config.toml
arch = "unet"
conditioning = "class"
targets = ["order"]
num_classes = 18
cond_dropout = 0.2
pixel_unshuffle = 2
scale_shift_norm = true
beta1 = 0.85
batch_size = 256
Rows from block 8, named by matrix and row number. Each number is 128 + 32 x the weight over its row's rms, rounded and kept within 0 to 255. All counts start at 0. After the name is the row's rms in percent of the matrix's.
# short0: shortcut pointwise conv (model.decb.0.0.short.0.weight, 128x256x1x1), inputs 128-255
short0.27 118 [ 16 178 108  59 119 128  84 124 141 180 255 139 128 186 144 101 195 117 130 111 198 102 171 158 192 100 106 187 165 136 123  91 118  70  95  74  75 104  67  67 121  88 136 161 141  58  87 123 148  91 101 107 114 138 117 154 178 174 232  37 101 239 152 138 182 136 104 143 161 242 188 119 115 174 165 179 145 151 176 151 150  63 111  78 105 194 141  76  87 146 177 131 156 150 103 198 110 156 105 149 152  89 150 176 136 117 173 161 129 123 113  63 158 161 162 122 176 231 110 200 146 124 160 214 189 163 126 199]
short0.28 082 [108 142 135  63 111 124 112 174 139  52 172 140 197  87 118  95 155   0 155 144 106 143 211 130  75 168 129 149 108 111  85 141 151  63 118 139  58 126 206 110 152 134 210 158 159  74  69  83  67  89 140 106 100 144 133  82 151 156 192  71 163 127  85  98 161 111  97 162 131 112 130 120 120 139 197 106 168 150  25 113 108 104 149 128 132 189 120 136 203 132  86 180  65 164  87  52   6 148 151 203 135 147 152 126 132 118 178 111 150 136  60 167 111 185 195 128 101 224 144 100  89  91 133 214 166 100 120 126]
short0.29 088 [182 175 150 136 152 112  79 115 147 203  97 183  63 129 166 137 151 144 110 159  66 137  71 192  99  97 174 142 151 181 187 135  48 159 145 141 135 107 142 140 108 178  84  68 206 161 219 179 107 143 148 184 143 107 113  40 166 172 179 146  93  33  78 128  70 189  73 137  69 148 238 140 123 133 174 216  78 143 208  93 105 177 106 247 127 122  76  71 106 139 124 103 176  98 165 178 133 186 109 108 161 161 119 145 140 143  81 149  65 129 102  86 103   7 147 131  83 123 136 139 196 143 153 108 138  63 121 137]
short0.30 124 [147  68 130 169 113  73 204 161  89 127  99 109 149 139  57 150  89  63 142  79 154 134 142  57 139 136 100 115 152  94  54 111 232 185 168 159 165 137 173 150  98  86 140 113 123 154 147 169 109 185 157 138 135  80 129 145  73  62  76 192 133 103 132 164 147  86 191  84 113  67  43 138 138 118  72   3 111  90 108 123 130 154 187 119 217  90 141 222  89 241 129  90  61 112 146 127  26 115 184 178  99 132  59  61 111 161  85 179 131 146 143 110 180 162  95 113  97  20 115 118  99 172 129  29  37 118 108  94]
short0.31 088 [ 51 115 115 117 173 150 160 162  88   6 125 152  95  30 130 130  80 120 124  83 142 118 158 118 126 127 139 122  40 146 117  84 123 106 181 138 117 221 177 189 125  82 139 216 132  62  73  89 113 113  78  58 106 107 145 181 163 111 131  18 118 152  99 145 143  86 149 143 105 146 149 152 163 118 131 111 156 154  12  94 125  89 147 127 132 131 135 105 255  72 148 193 100 109 101 133  43 126 128 137 138 185 158  67 154 120 157 127 181  83  60 166 106  83  47 133  66 163  93 106 118  91 119 146 152 120 122 116]
short0.32 097 [ 60 116 210 116  97 208  89  96 135 122 231 159 195 164 179  97 112 108 104  54 107 131  97 105  78 100 109 108 149  87  58 130  80 117  24  86 105 151 104 147 123  95 164 197 117 113  53 190 127 138 116 132  91 175 128 121 156 141 192 161 153 195 154 114 109 110 116 188 107 158 155 147 146 184 175 210 217 100 177 139 133 124 167  66 130  91 140 142 144   0 112  69 152 199  81 128  81 151  89 123 146 110 111 161 146 119 142 137 150  93  33 167 134 123 157 201  55 184 186  96 134 152 182 192 131 122 133  99]
short0.33 094 [109 104 189 153 135 162 117  31 160 106  81 168 100  78 130  98  77 111 115 169 116 139  96 197  98  83 205  78 196 146 146 102  92 114  90 160 116  85 168 171 186 194  84 123 157 133 146 190 108 193 217 252 133 105 123  82 115 180 122 198 122 131  88 128 185 214  93 185  91 157 219 137 108 185 104 207 144 123 190 100 135  84 144 133 189  99 130 112  77  86 151 143  54 151 102 114 170 106  99 172 188 196 204 193 203 120 132 130  91  85 119  73  54  49 135 173 127 138 195 148 115  85 143 194 114 173  82 117]
short0.34 080 [177 168  86 133 151  89 116 140 158 205 136  83 185 200  97  90 149  62 176 194 201 140 199 109 140 163  31 131 152 135 190 162 167 107  92 164 118 125  96  81 100 143 147  40  91 118 181 138 135 108  97 160 127 138 120 154 115 168 143   9 133  54  83 130  60 168  61 105 151 126 107 109  75  93 139 135  15 149 144 145 148 109 143 205 141 125 102  66  18 206 124 105 155  40 168 143 154 162  78 134 133 102 165 123 141 114 157 130  92 185 223  85  94 173 171 129 182 118  88 120 125  85 144  34 152 157 150 143]
short0.35 122 [ 66  40 152 195 155 128 140 108  67  48 193 128 132 104  94  96  69 158  90   8 157  73 145 106  78 101 145  86 107 103  66 113 159 128  48 124 127 168 111 140 210 182 149  94 131 153  65 145 174 175 101 136  96  83 110 202 127  85 220 177 184 146 134 122 114 149 210 154 138 100 177 142 142 197 105 180 213 116 141 197 168 122 199 162 109  96  83 159  85  23 109  64 155 205 181 146 140 138 108 107  89  92 115 135 125 123 110  98 140 156  87 167  87 107  64 185  15 138 158 139 120  87 206 127  50  87  96  58]
short0.36 113 [  0 143 187  92 108 102 136 105  92  64 196 126 166  79 129 124 122  15 181 129 127 125 159 115 117 119 127 120 102 131  84 129 100  59  81 136  72 132 188 157 133  75  96 255  91  42  35 106  95 123 146  98  60 137 108 250 127 129 111 142 109 176 155 133 140   0  90  85 123 149 115 153 125  98 118 103 159 140  61 108 103 137 112  33  96 156 161 127 177 125 140 206 122 177 123  85  45 103 140 147 131 239 123 124 151 112 139 153 219 151  90 139 163 131 132 128 149 132 101  96 117  92  99 145 143  98 155 154]
short0.37 101 [189 109 231 110 143 134 129  66 182 150 252 123 187 168 122  92 151 140 199  90 117 154  87 139 140 138  68 122 131 157 115 189 129  64  62 139 128 108 163 158 214 145 123  69 121 123 114 126 148 157 145 215  54 177 138  81 184 163 127 176 189 151 143  96 147 122 147 160 140 130 138  76 164  75 114 182 184 103 177 187 200 184 206 174 200 162 108 120 104  92  71 172  97 139 147  74 181 168 199 146 104 127 114 145 130 146 112 164 107 147 100 172 142  48 145 151  77 170 193  77  89 115 177 190 115 119 127 104]
short0.38 094 [241 126 134 134 130 153 124 163 118 232 150  90 140 251 126 155  96 203  99  73 108 124 115 102 153 149 149 180 181 115 176 101  83 118 122 131 119 112  79 135 115  79 142 204  93 133 123 132 209  91 133 201 148 118 137 145 116   2 122  98 111 124 150 108 106  48 133 148  68 129  55 111 102 118  80  35 119 153 189 134 184 112 152 120 135 112 157 126 135 202 124 118 206  95 151 153 193 115  59  44 152 121  74 120 145 156 139 158 119 110 208  99 240 141 158 139 146 102 136  99 140 151 130  42 142 255 103 163]
short0.39 068 [135  99 170 147 209 130 133 118  94 121 151 134 143 142 143 117 117 174  56 115 182  90 165  81 159 102 144 108  63  83  97 132 135 148  14 114 116 156  89  82  99 110 184 115  74 209 102 155 130 140 141 128  88 116 154  82 211  91 148 213 163 142 146  98 212 155 149 128 184  88 116 192 161 150 141 183 141 121  83 100 163 141  93 252 124 114 145 110 121 106  93  99 137 152 162 153 111 117   0  89  59 104 102 134  59 106  85  61 208 127 124 137  95 181 106 149  75 139 102 125 142 157 208  70  99 132 136  87]
short0.40 163 [124  38 137 236 162  89 129 145  80  75 118 129  80 100  69 173 105 130 182  93 192 133 102 121 120 122 112  16 133  88 121  89 225 151  77 115 125 133 137 142 190 106 135  72 178 172 120 139 227 194 136  47 147  68  94 220  83  57 145 187 160 173 132 148 177 135 238  76 149  91 165 147 183 135  49 118 205  70 127 196 157 110 174 140 145 146  78  93   0 114 156  82 121 127 185 125 145  91 131 134 135 122  72 145 152 166 137 160 169 168 143 159 113 154 106 125 121  87  98 181  99 145 178 117   0 132 132 109]
short0.41 111 [  0 138 255 118  90 156 111 140  85  17 214 189 163  85 154 139 141 130 128  69 100 118 105 141  93 133 133  79  86  82  69  79 168 113 109 134 119 161 203 176 161 123 132 195 136 123  68 151 113 143 140 125 119 143 128 255 193 153 178 192 136 221 151 159 123  66 140  98 110 152 177 169 160 175 156 158 196 107 112 146 102 127 222  98 156  99 175 116  76  89 143  72  88 180 143  98 127 178 202 121 134 129 142 172 143 125 142 140 187 145  35 220 167  82 123 196 105 165 178 129 115 145 130 184 114 142 118 125]
short0.42 102 [135 159  90 139 129 126 107 224 148 168  53 149 168 150 145 141 167  91 109 195  91 161 119  90 132  99 104 106 155 176 137 108 201 132 184 141 128 103 181 142 116 141 155 129 174 211 214 245 119 175 210 121 168 129 173 214 123 164 179 152  99 126 114 204 153 155 138  99 130 157 117 195  93 153 164  78 131 158  64 136  37 173 188  47 180  84 150 198  94 248 173 124 127 141 106 173  33 130 141 175 193 148 159 106 140 118 170 172 150 146  71 125 100 161 149 162 168 121  78 197 177 217 138 196 102  73 149 149]
short0.43 106 [ 76 153 131 109 129 144 144 141  53 125 146 153  30  88 142 175  70 134 146 137 150 133  55 144 120  90  76  99 123 132  39  87  88 181  74 134 140 146  95 172 151  92 135 233 136 125  89  54 125 109 155 136  88 184  72 158 190 150 119 249  81 136  92 157 158  57 151 126 131 104 153 166 164 113  99 198 191  76 132 113 151 105  87  41 134 113 255 117 238  34 163  88 121 220 127 131 115 119 134 132 161 163 188 117  95 129 121 147 184 144  36 169 121  72 107 191 171 122  64 170 181 138 107 174 168 164 145 108]
short0.44 100 [ 49 159 172  76  77 119 119 159 168 150 175  91 139 144  92 117 187   1 154 131 166 130 229 147 131 155  54 136 173 125 122 101 144 104  97 155 100 129 172 138 119 111 156 121 171   7 113 150 108  84 114  54 169  97 132 172 121 121 175  86 117 208 169 145   3  88  93  75 163 145 109 124 174 150 168  96  63 139 186 184 130 114  91  46 114 220  26 106  51 196 199 175 124  45 170 137  73 155 141 181 112 128  92 144 192 154 149 150  91 125 178  86 150 169 121  67 121 108 100 153 118 103 130 137 149 211 113 155]
short0.45 126 [126 150 209 119 118 144 136 180 181 147 156 137 106 255 124 159 101 208 111 125  91 162 139 174 151 148 134 200 156 127 184 203 134 138 122 166 143 118 156 132 139 133 142 104 106 132 137 206 132 118 141 219 136 121 165  83 150  72 120  95 105  96 151  98 149  83 110 138 104 119  91  80  58  82  81  33  90 171 147 160 139 167 154 144 139 162 114 136  81 246 130 171 190 119 133 149 226 143 123  95 124 112 164  74 196 162 168 169 117 160 185 109 209  72  77 155  68 117 189  62 150 183 157  63 111 209 169 152]
short0.46 090 [185 152 125  50 141 146 110  28 180 167 106 109 144 118 139 133 109  30 152 211 123 153 149 204 143 161 202 125 105 170 201 117  68  68  78 112 144 183 210 155  75 122  49 166 190  42 163 138  62  98 138  60  94 132 118  90 158 212 100 110 150 102 155 151  93 104  51 118 117 122 147  81 192  81 148 179  79 145 147  58  95 131 135 175 161 170 127  95 154  84 111 150  93  57 104 130 151 173 169 183 120 212  94 121 189 116  90 151  71  98 119  66 122 185 160  93 159 116  94 120 119 118 144 207 187 176 130  81]
short0.47 085 [ 88 172 168 127 108 170  77 160 122 168 133 177 183 190 161  95 184 209  70 194 125 141  95 156 163 139 123 165 186 164 124 127 166 142 145 117 129 133 106 144 114 163 135 154 205 183 166 215  56 100 108 112 141  71 192 198 210 184 255 139 158 172 136 143  65 147 104 185 154 171 188 171 121 155 185 163 131 159 174 151 102 126 141 167 188 135 103 100  37 219 208  70 110 178 117 181 150 163  70 133 147 134 112 167  83 139 145 176 130 104  66 106 102 103 168 129 101 186 141 146 157 171 140 187 146 178  99 147]
short0.48 110 [ 73 211  95  29  59 132  63 139 191 154 171 154 121 151 158  82 186 142  70 173 129  89 168 189 156 130 134 183 128 149 146 112  78 118 142 142  94 117 120  77 126 115 157 106 151  45 135  92 139 109   2  20 148 167 131  79 162 167 183  74  91 161  83 158 104 102  34 143 170 164 159 119 117 177 168 195  92 168 158 170 140 132 136  87 128 166 111  59 179 180 147 109 175  49 100 138 172 190 182 121 187  53 156 176 150 125 184 158 133 145 156  99 192 174  72  75 174 188 169 158 152 115 127 182 232 200 117 178]
short0.49 125 [231 179  71 123 136  95 107 143 173 133  72 123 135 195 147 118 166 130 124 120 166 111 199 191 173 140 139 168 149 148 179 123 120  81 217 119 120 144 139  71 100 114 129 110 174  59 240 157 159 123  98 120 187  75 161 112  73 117 159   0  91 134  45 153 188 195 112 129 215 169 170  76  60 116 138 111  74 169 138 122  92  96  78 147 130 187 100 135  96 191 209 199 169  97 145 139  97 161  97 159 162  98 157 148 149 141 230 128  94 114 201  79 127 214 186  50 170 158 184 154 120 101 121 108 205 190 135 196]
short0.50 100 [ 93  97 148 156 153 141 159  75  94 192  67 162  31  56 118 143  71 133 109 170  98 133  18 165 161 108 150  84 174 176  98  66  97 177  88 131 189 160 137 196 163 142 111 139 155 164 151 139  82 138 184  98 119  90 129  56 214 148  79 255 134  66 153 151 164  75 172 129 118  84 129 175 209 141  87 156 147  90 103 104  95 175 137 197 178  85 168 131 171  97 102  76  42 128 116 109 137  91 184 150  90 170 120 116 139 114  35 137 137  99  86 162  97  69  72 153 108 110  63 164 155 144 122 167  56 112 132  59]
short0.51 110 [113  67 178 143 165 154 154 150 122 122  89 125 188 107 125 122  67 144  38 150  79 141 104  88 113 114 141 159 145 134 106 175 106 140 143 140 131 132 130 138 159 175 116 103  87 167 130 121 106 149 127 247 122 112  92 124 140  81 114 139 142  79 114  88 124  96 160 199  58  61 117 126 129 147 106 104 132  99 136 117 155 159  93 162 177 116 122 179 156 152  51 144 110 176 119 133 192 122  94  67  86  77 105 109  65 127  47 140 147 131 110 145 155  31 117 120  74 119 167 168 127 136 135  60  65 140 151  84]
short0.52 083 [110 184  78  82 134 134 101 160 203 152 164 108 141 217 162  89 142  92 102 131 118 102 142 160 113  73 136 216 144 168 174 188  86 116 190 143 119  68  41  61  89 129 168 110 117 117 165  92  91 131  33 204 125 182 134  17 119 169 157  13 111 133  56 115 134 208  92 191 159 165 111 100  97 113 174 164  89 136 200 125 149  60 110 125 118 179 157 146  60 213 137 163 163 117  76 139  68 156 164 105 142  48 139 162  85  85 161 166 114  85 124  52 148  92 170 121 197 176 174 149 153 118  91 130 178 141 109 139]
short0.53 094 [ 41 101  94 168 143 104 147 157  61  73 255 129 137 183  90 157 129 176 124  60 167 146 152  82 144 129  80 129 134  84  70 123 222 211  28 118 146 151  93 133  80  86 172 138  89 143  92 171 155  72 173 153 115  93 159 192 129  59 126  92 152 175 166 159  51  85 174 126 134 160  87 160 124 101 140  43 157 102  56 176 139 132 175 117 159 132 101 165  58 218 123 117 188 131 200 142 147 104  79  95 115 106 110 122  68 139 153 170 187 149 115 175 175 225 132 160  81 114 130 136 135 208  94  25 115 117 129 136]
short0.54 089 [110 197 100  67  66 144 118 130 224 240 199 155  99 226 151 111 188 145 134  49 144 147 171 137 176 208 129 151 210 113  54  94  54 112  72  40 111  74 130  84  48 133 132  74 133 113 164 122  99  81 103  77 115 179 115  78 157 164 192  96 123 164 113 161 128 122  57 125 157 182 148 115 117 162 148 168  73 179 153 115 143 110  87 120 144 141 108 100 142 161 113 119 127  75  94 216 134 148  84 107 114  79 112 151 119 187  99 153  89 105 170   0  82 129 159  87 111  94 206 130 130 162 149 131 207 185 118 156]
short0.55 074 [ 94 149 189 106 133 109 108 225 138 143  63 165 206 155 143 143 193 108 144 123  84 165  91 128 114 112  53 171 183 180 221 174 203 143 176 123  77 167 164 157 128 162 143 131 171 162 208 238 121 126 139 243 140  82 171 130 125 140 163 156 145 152 104 158 142 116 146 129 112 104 110 162  55 121 204  68 102 162 121 145  77 178 171  86 155 118 153 214  57 184 186 144 143  70 107 185 112 146 122 166 184 144 212 102 175 167 182 196 148 101 105 158  92 112 176 130  92 154 129 137 154 179 140 161  93 104 193 123]
short0.56 093 [ 51  83 110 139 140 105 175 139  63  52 168 119 148 111  89 166  68  68 166  94 160 163 133  66 122 142  95 117  83 112  46 104 202 152  68 100 157 174 126 169 143  45 132 171 110  87  67  97 138 119 147  62  61 134  85 234 130  97  45 133 156 132 119 135 253 113 167  90 171 127  96 120 181  96  85  85 158  95  35  73 152  68 150  31 190 163 163 124 211 139 155 116  86 193 144  89 125  99 169 167 134 121 180 121 121 121 142 168 196 167 129 200 118 191  48 175 135 126  36 118  99 165 177 177 107 131 120 146]
short0.57 104 [131  72  90 192 210 164 104 100 104  88  88 121  94  75 134  87 132 168  43 108 128 123 186 157 142 114 170 126 157 130 219 181  67 126  84 153 129 156 112 138 144 132  89 122 153 151 100 153 167 161 136 179 162  50 142 156 121 116 162 166 157 149  75 123 197 160 181 210 154 142 235 168 156 187 105 198 198 116 131 150 132 101  73 220 167 109 140  60  65  58 132  34 128 112 204 134 255  83  20 122 116 154 129 149  67  86 100 152 167  81 163 102 138 152 117 128 115 160 113 163 135 147 162 234  77 166 125 108]
short0.58 130 [ 59 187 120  60 120 159  93 174 105 164 138 121 168 217 179 126 172 179  83  94  96  84 165 120 136  98 119 193 102 127 178 142 182 110 223 114 130  94 123  87  77 121 103 148  76  85 176 177 124  80  93 153 170 137 161 232 108 104 114  51  46 194 132 175 135  74  83  99  98 208 124 108  75 123 146   0 112 154 133 140  75 139 118  60  63 159 132 133  62 253 166 190 213  99 127 165 133 107 111  59 161 183  81 143 152  83 166  89  85 104 155  89 175 151 112 103 212 152 121  97 159 127  64  71 182 150 148 195]
short0.59 078 [133  98 103 173 145 128 164 207  65 183 166 139 174 110  65 113 176  42  65 208 131 132 170  53 106 155  61  62 131 116  97  99 168 133  99 115 107 102  86 103  79  98 132 210 141 171  76 121 124  89 239 162 103 108 121 209  98 120 122 170 103 142 102 159 204 172 157  96 142 102  61 150 133 167 117  61 139 142 113 154 131 128 125  93  95  96 201 180  93 151 129 106  94 179 202 116   0 139 125 153 159 123  71 119  57 104 124  95 155 116 123 153 147 126  96  85 140 112  50 136 132 137  57  65 110  82  92 158]
short0.60 066 [132  81 129 177 169 128 151 118  86 100 146  94 120  79  78 162  80 148 163 183 172 102  82 115 110 159 125  97 205  72 103 151 134 128   0  98 111 141 108 146 146 135  60 177  94  91  61  93 168  92 170 102 113  31  86 184 119  68 114 151 170 153 171 124 207  48 199  81 138 111  93 129 180 139  62 149 118 101 101  86 183 121 107  48 136  98 151  98 133 119 152 142 140 182 150 117 179  82 148 129 109 187  62 158  92 174  79 112 171 158 106 133 109 192 108 169 184  80 120 128 167 162 174 124  61  96 149  92]
short0.61 100 [228 130  67 106  93 114 113 181 127 174  25 118 137 114 112 125 151 117 153 207  52 112 136  69 132 167  98  77 154 107 169 142 181 109 251 147  99 111 219 120 131 174 135  58 114 156 229 168 190 197 124 121 175  92 135 199  62 104 120 128 125  65  11 149 134 211 158 112  80 136 132 101  79 106 137 138  73 145 122 152 108 141 162 146 149 130  98 139  86 147 155 153 105 105 141  98 106 112 149 113 140 138 127 110 120 116 147 149  85 177 192 163 116 204 190 122 168  93  75 144  99  66 174  51 114  53 152 116]
short0.62 072 [165  93  71 142  94 133 167 183  90 125 117 146 140  94 101 100 116  95  50 168 115 158 134  91 112 130 122 147 143 125  70 168  65 162 183 255 190 151 168 207 120 166 159 130  99 184 108  44 118 170  79 154 138 117 151 116 170 113 149 145 141  79  52 116  13 168 142 191 141  88 101 166 162 159 124 107 157  91  91 124 128  72  91 145 138 118 201 152 251 182 117 124  93 125 171  61  41 102 169 114 146 109  83 102  67 150 106  72 139  80 135 111 141 126 103  90 163  87 138  79 158 122  93 164 122 161  75 106]
short0.63 075 [121 119 176 121  45 127 143  94 132  17 100 114 107  43 116 133  66 111 116  57  73  84 158  96  78  81 153 141  75  82  46 181 118 100 177 159 146 109 186 145 161 140 154 136  85  92  61 114 132 173 115 116 127  99 123 205  59  58  44 114 119 125 161 104  27  88 169  75  71 103  75 106  61  91  82  77 171 132 121 134 103  95 160  84  50 153 100 160 177  79 109 182 106 184 145  66 103 121 179 130  86 199  98 117 171 128 134 113 118 118 185 107 149  86  96  25 116 113 154  73  89  94 125  59  90 145 111 127]
short0.64 099 [248 108  85 182 169 107 100 113 112 114  67 175 115 109 150 120  87 189 120  82 131 150 116 156 147 108 143 132 168 121 159 176 194 183 167 162 199 124 162 141 132 146 103  57 179 172 255 192 153 196 129 210 144  64 139 101 134 125 115 201 145  91 140 132 174 192 179 139  97 142 204 145 140 106 102 208 144 103 126 168 137 150 147 255 195  83  85 112  16 168 114  91  96 105 155 165 180  99  73  70  90 184 135 151  83 134  52 142  93 136 175  97 158 103 101 130 139 110 172 130 146 125 174 109  58 144 139  39]
short0.65 093 [101 210 111  72  88 133  94 172 156 162 121 144 171 152 149 121 204  71 128 152 189 104 152  89 121  94  25 124 149 141 138 113 210 109 154  80  61 110 154 108 121  72 221 145 168 128 189 179 135 132 159  86 152 124 155 183 103 182 220 135  89 188 147 204 122 102 106  83 131 135 119 170  69 119 183  96  96 179  64 130  78 115 114 106 169 142 107 141 173 241 175 167 151  34 109 130  48 150  98 201 198 145 192 121 198 133 220 160 141 151  93 130 151 169 239 115 112 160 104 123 134 172 102 136 192  85 130 167]
short0.66 072 [ 96 167 146  62  88  80 141 159 127  63 130 118 120 201 149 172  94 145 143 129  88 167  67 207 137 113 128 189 116 138 149 148  52 154  99 152 123 151 139 146 140  74 187 222  74  22  79 118 107 107  91 110 113 143 106 156  77 138  74 117 139 166 126  82 180   2  92 122  89 142 133 102  76 109 117 163 143 152 116  59 126 170  89  32  92  99 175  77 249 170 165 169 188 160 106 114 213 115 133 108 178 157 180 129 154 132 106 184 175 206 126  37 114  84 125 146 129 124 128 131 140 135  97 127 172 144 149 109]
short0.67 086 [142  65  63 160  68  96 180 145  91 212 200 102  88 131  60 199  94 150 108  28 166 133 121  90 182  23 129  90 141 114  61 132 160 165 180 142 196 145 102 172 140  85 107  32  34 163 132  32 163  76 144 137 139  62 117 110 132  88 111 139 112 126  92 132 115 179 181  98 152 122  82 100 148  96 108  28 161  99 152 114 179 151  74 175 112 178 170 167 154 158 101 108 108  97  78 158  96  94  96  96 130  63  80 105  98 149 102  72 132 130 136  82 174  87  99 115 147  66  58 130  78 133  27  56  94 109  99 135]
short0.68 121 [ 54  73 132 191 169  93 150  81 108  47 204  96 220  56  80 106 132  44 150  47 170 113 189  70  99 173 145  80 103  73 139  71 166  76  43 137 103 191 115 142 161 119 150 139 152 110  75 100 105 155 140  88  68 159 108 136 111 146 178  95 180 174 173  70 165 182 160 153 165 100 133 131 164 194 156 148 173 119 105 104 171 107 218 144 148 144  66 145  91  56  92  72  98 170 128  98 102 143 128 219  79 105  93 130  88  97 105 113 136 127  90 116  81 174 153  89  72 151 155  89  52  79 146 187 102  96  79 140]
short0.69 134 [ 83  41 186 196 183 131 148 147  81   7 145 142 186 104 126 136  91 197  44  55  93 109 130  73 128 104 186 121  51 118 122 212 159 120 121 149 141 151 117 135 154 144 136 100 106 210  82 131 166 201  93 124 128 100 148 152 160  68 118 172 150 143 153  66 120 153 248 181  75  73 115 140 154 157 108 101 241  87  91 186 146 157 192 197 145  82 135 191 111  83  96  91 114 192 144 105 137 121 126  69  83 106 102 115  92  59 109  85 173 132 106 207 219 115 103 152  96 167 112 140 112 105 158 100  50 151 111  72]
short0.70 096 [111 151  74  92 156 218 119 152 112 203 111 165 112 144 187 113 188 185  71  73 107 137 140 139 178 126 129 200 183 172 108 139  31 124 176 127 140 122 120 111  50 145  96 248 132 111 159 179  94  93 173 195 138 151 194  76 235 174 173 145 105 136 103 195 137  85  91 183 116 224 189 167 120 136 173 161 108 139  89  84  75  99  41 179 136 111 154 147 186 115 128 137 148 117 100 166 183 124  95  59 133 149 125 113  75 137 119 155 134  46  91 108  84 138 135 183 196 151 119 123 189 138 163 203 201 131 163 123]
short0.71 124 [173 122 151 167 194 123 112 122 105  97 100 134 173  47 138  83 170  43 168 114  98  88 170  84  63 116 189 131  15 145 193 127 101  88 172 127  83 130 121 149 144 154 108 172 150 127 134  94 101 157 118 113 129 149 136  84 113 174 125 104 140 110 104  63 132 204 154 170 144  90 139 152 155 112 211 178 134 100   0 134  87 137 154 187 131 131 149 146 172  25 107  99  96 158 142  77 108 146 159 182 131  96  62 100 125  80 164  53 117 146   5 220 104 145 115 191  88 209 135 116 129  27 166 248 126  79 113 114]
short0.72 076 [  7 123 217 143 127 156 151 110 114  25 178 127 158  95 138  89 135 145 138 106 102 121 138 137 144 141 112 141  95 101  72 138 109 138  59 176 140  91  98 140 181 153  87 174  89  89  66  81 123 169 166 177 123 102 139 188 207 130 158 149 124 229 122 108 184  68 160 149 153 154 194 146 183 185 103 189 197 129 104 148 149 161 120 144 198  96 139  94 104 140  78  80 118 186 182 133  68 128 132 150 130 137 159 160  80 157 105  83 199 109 160 149 170  29  38 208 164 211 156 199 171 102 150 173 101 115 138 156]
short0.73 081 [ 72 119 117 118 171 149 163 101 130  86 255 147 139  85 116 113 143  67 101  56 157 155 122 138 122 101  48 111  77 114  45  86  94  96 104 120 132 113  57  94 204  88 183 125 129 101  64  40 114  99 129  92  67 203  78  89 161 123 128  85 119 178 194 118 112 129 109 146 160 121  57 159 148 179 161 167 209 128  89 155 170 117 127  53 160 138 102 104 168 198 123 160 119 190 141  95 108 173 179 125  91   0 140 138  78 131 158  82 151 126  70 129 159 118  58 141 115 153 163 175 140 101  27 108 128 141 138 109]
short0.74 072 [ 26 166 198  97 140  98  80 171 161  45 180 134 200 225 142 101 178 124 120 239 112 121 126 148 139 197 119 127 121 102 134 181 198 119  94 120 150 105 116  85 209 129 163  95 121 173  97 134 156 210 103 122 125 153 155 251 116 144 188 117 130 181 117 104 196 137 121 152 196 125 145 148  56 159 144  83 140 146 163 197 136 193 143 106 134 153  81 179  43 130 142 121 132 167 190  80 138 154 173 154 158 107 121 115 112 132 204 118 169 199 147 172 110 113 112 125  91 189 221 153  93 128 134 152 125  96 125 147]
short0.75 085 [106 125 123 124 130 125  96 163 153  35  21 128 206  66 122  81 107  70 141 161 142 105 136 132  63 100 139 169 121 113 167 127 126  50 196 146  75  91 117 123 130 151 104 212 166  31 125 117 115 133  89  60 151 102 140 200 120 131 102  48 124 200 131 137 181 144 109 146 184 180 159 112 153 103 136 143  48 137 103 105  65  76  98  57 119 156 102  95 203  66 153 185 116 169 112 118 105 101 122 171 142 201 151 156 116  89 176  94 115  32 129  53 159 207 100 102 194 164  97 118 129  49 151 212 152 209 133 150]
short0.76 081 [ 34 186 113  56 102 136 111 146 159 151 146 146 124  37 165  99 154  88 107 148  70 125 109 154 122  83 161 210  73 126 188 118  26 159 198 141 126  88 113 107 141 147 112 133 118  78 103 107  55 115 116 255 139 149 164 122 159 196 121  47 105 162  88 108 215 138  69 169 124 167 133 138 157 205 205 156 114 155  67  63 107 106  80 102 141 171 145  85 190 135 110 108 154 129 113 121  90 129 169 131 138  84 192 129 109 129 126  88 113  90  77  92  89  77  94 108 154 202 148 165 176 141 172 184 199 121  88 190]
short0.77 073 [109 142 165 114 229 150 122 173 140 156 127 130 190 218 104 153 184 184  87 209 158 107 205 129 131 101 114 155 134 109 231 143 175  86 227  96  54 126  87  90 105 140 152 137 130 154 159 142 132 106 145 126 161 121 181 159 136 102 189  40 115 177  92 178 100 204 174 193 165 163 117 132  83 144 179  58 103 153 120 151 125 120 108  86 133 142 180 140  97 155 158 160 189 164 174 163  15 139  83 164 168  76 181 118  76  90 175  96  98  97 101  99 213 160 211 113 120 201  78 141 131 147  87 145 170 170 145 202]
short0.78 077 [ 81 103 175 170 125 151 193 162  77  72 176 106 170 152 109 148  86 114 114 113  80 130 131   8 120 168  59 118 127 120  70 133 156 154 183 175 151 138 113 159  94 111 137 149   0 133  89  77 141 133 155 138  78 200  89  96  86  88  18  95  95  54 148  76  61 162 135  99  76 131  36 112  86 123 124  30 164  84 168 137 119 129 148  49 110  47 199 173 158 166  85  91 112 140  76  81  35 133 167 114 124 105 100  98  92 123 133 127 139 165 138 118 177 130 151 114 130  71 153  78 101 125  30  75 111 112 134 132]
short0.79 118 [ 26  78 179 146 153 132 167 124 116 114 201 138 143 110 103 156 106 185 128 111 106 164 138  74 181 153 134 121 146  84  37 147 129 156  94 165 148 157 178 136 136 126 103 130  57 164  18 133 109 102 118 196  23 133 108 181 180  76  80 203 195 118 174 144 103  57 147  95 116  94 160 128 155 133  74 109 170 128 128 154 180 176 171 132 136  92 141 168 138  86  76 131 112 150 138 125 202 100 106 105  79 195  76  83 124 180  31 203 183 169 158 154 158  67 101 138 105  78 156 103  94 175 130  71  76 108  94  78]
short0.80 121 [103 199 156  70  60 133 118  99 207 233 117 127 148 184 145  99 177  70 122 198 144 120 195 162 205 166 139 200 189 174 139 201 125  90 160  94 127 101 195  70 141 160 117 146 158  74 169 144  36  99 102 228 148 109 127 122 179 171 182  96 126 122 196 166 116  60  39 151 121 153 162 100  82 121 121 101  50 131 218 154 120 154 146 178 140 171  91 113  56 255 155 163 120  49 100 123 185 188 176 114 142 157 122 147 141 189  88 150 105 131 150  22  99 125 151  55 193  97 143 151 121 151 159 103 178 144 157 137]
short0.81 105 [232 108  47 152 126 117 152 113  94 222 101 156  51 181 125 183 104 213 118 153  87 145  59 102 180 154 120 127 185 164 147 145 111 154 171  73 215 140 129 112  85 134  84  91  84 215 189 148 115 124 138 209 120  97 129  17 136 111  87 165 149  47 180 150 171  93 134 142 159 101  91  94  78  79  91 121 115 117 107 104 160 172 100 163 153 127 166 136 134 225  84 127 150  79  78 129 152  98  87  78  61 125  63  66  52 130  84 134 157 151 143  94 172 117 149  96 167  57 105  90 161 176 110   0 127  74 143  77]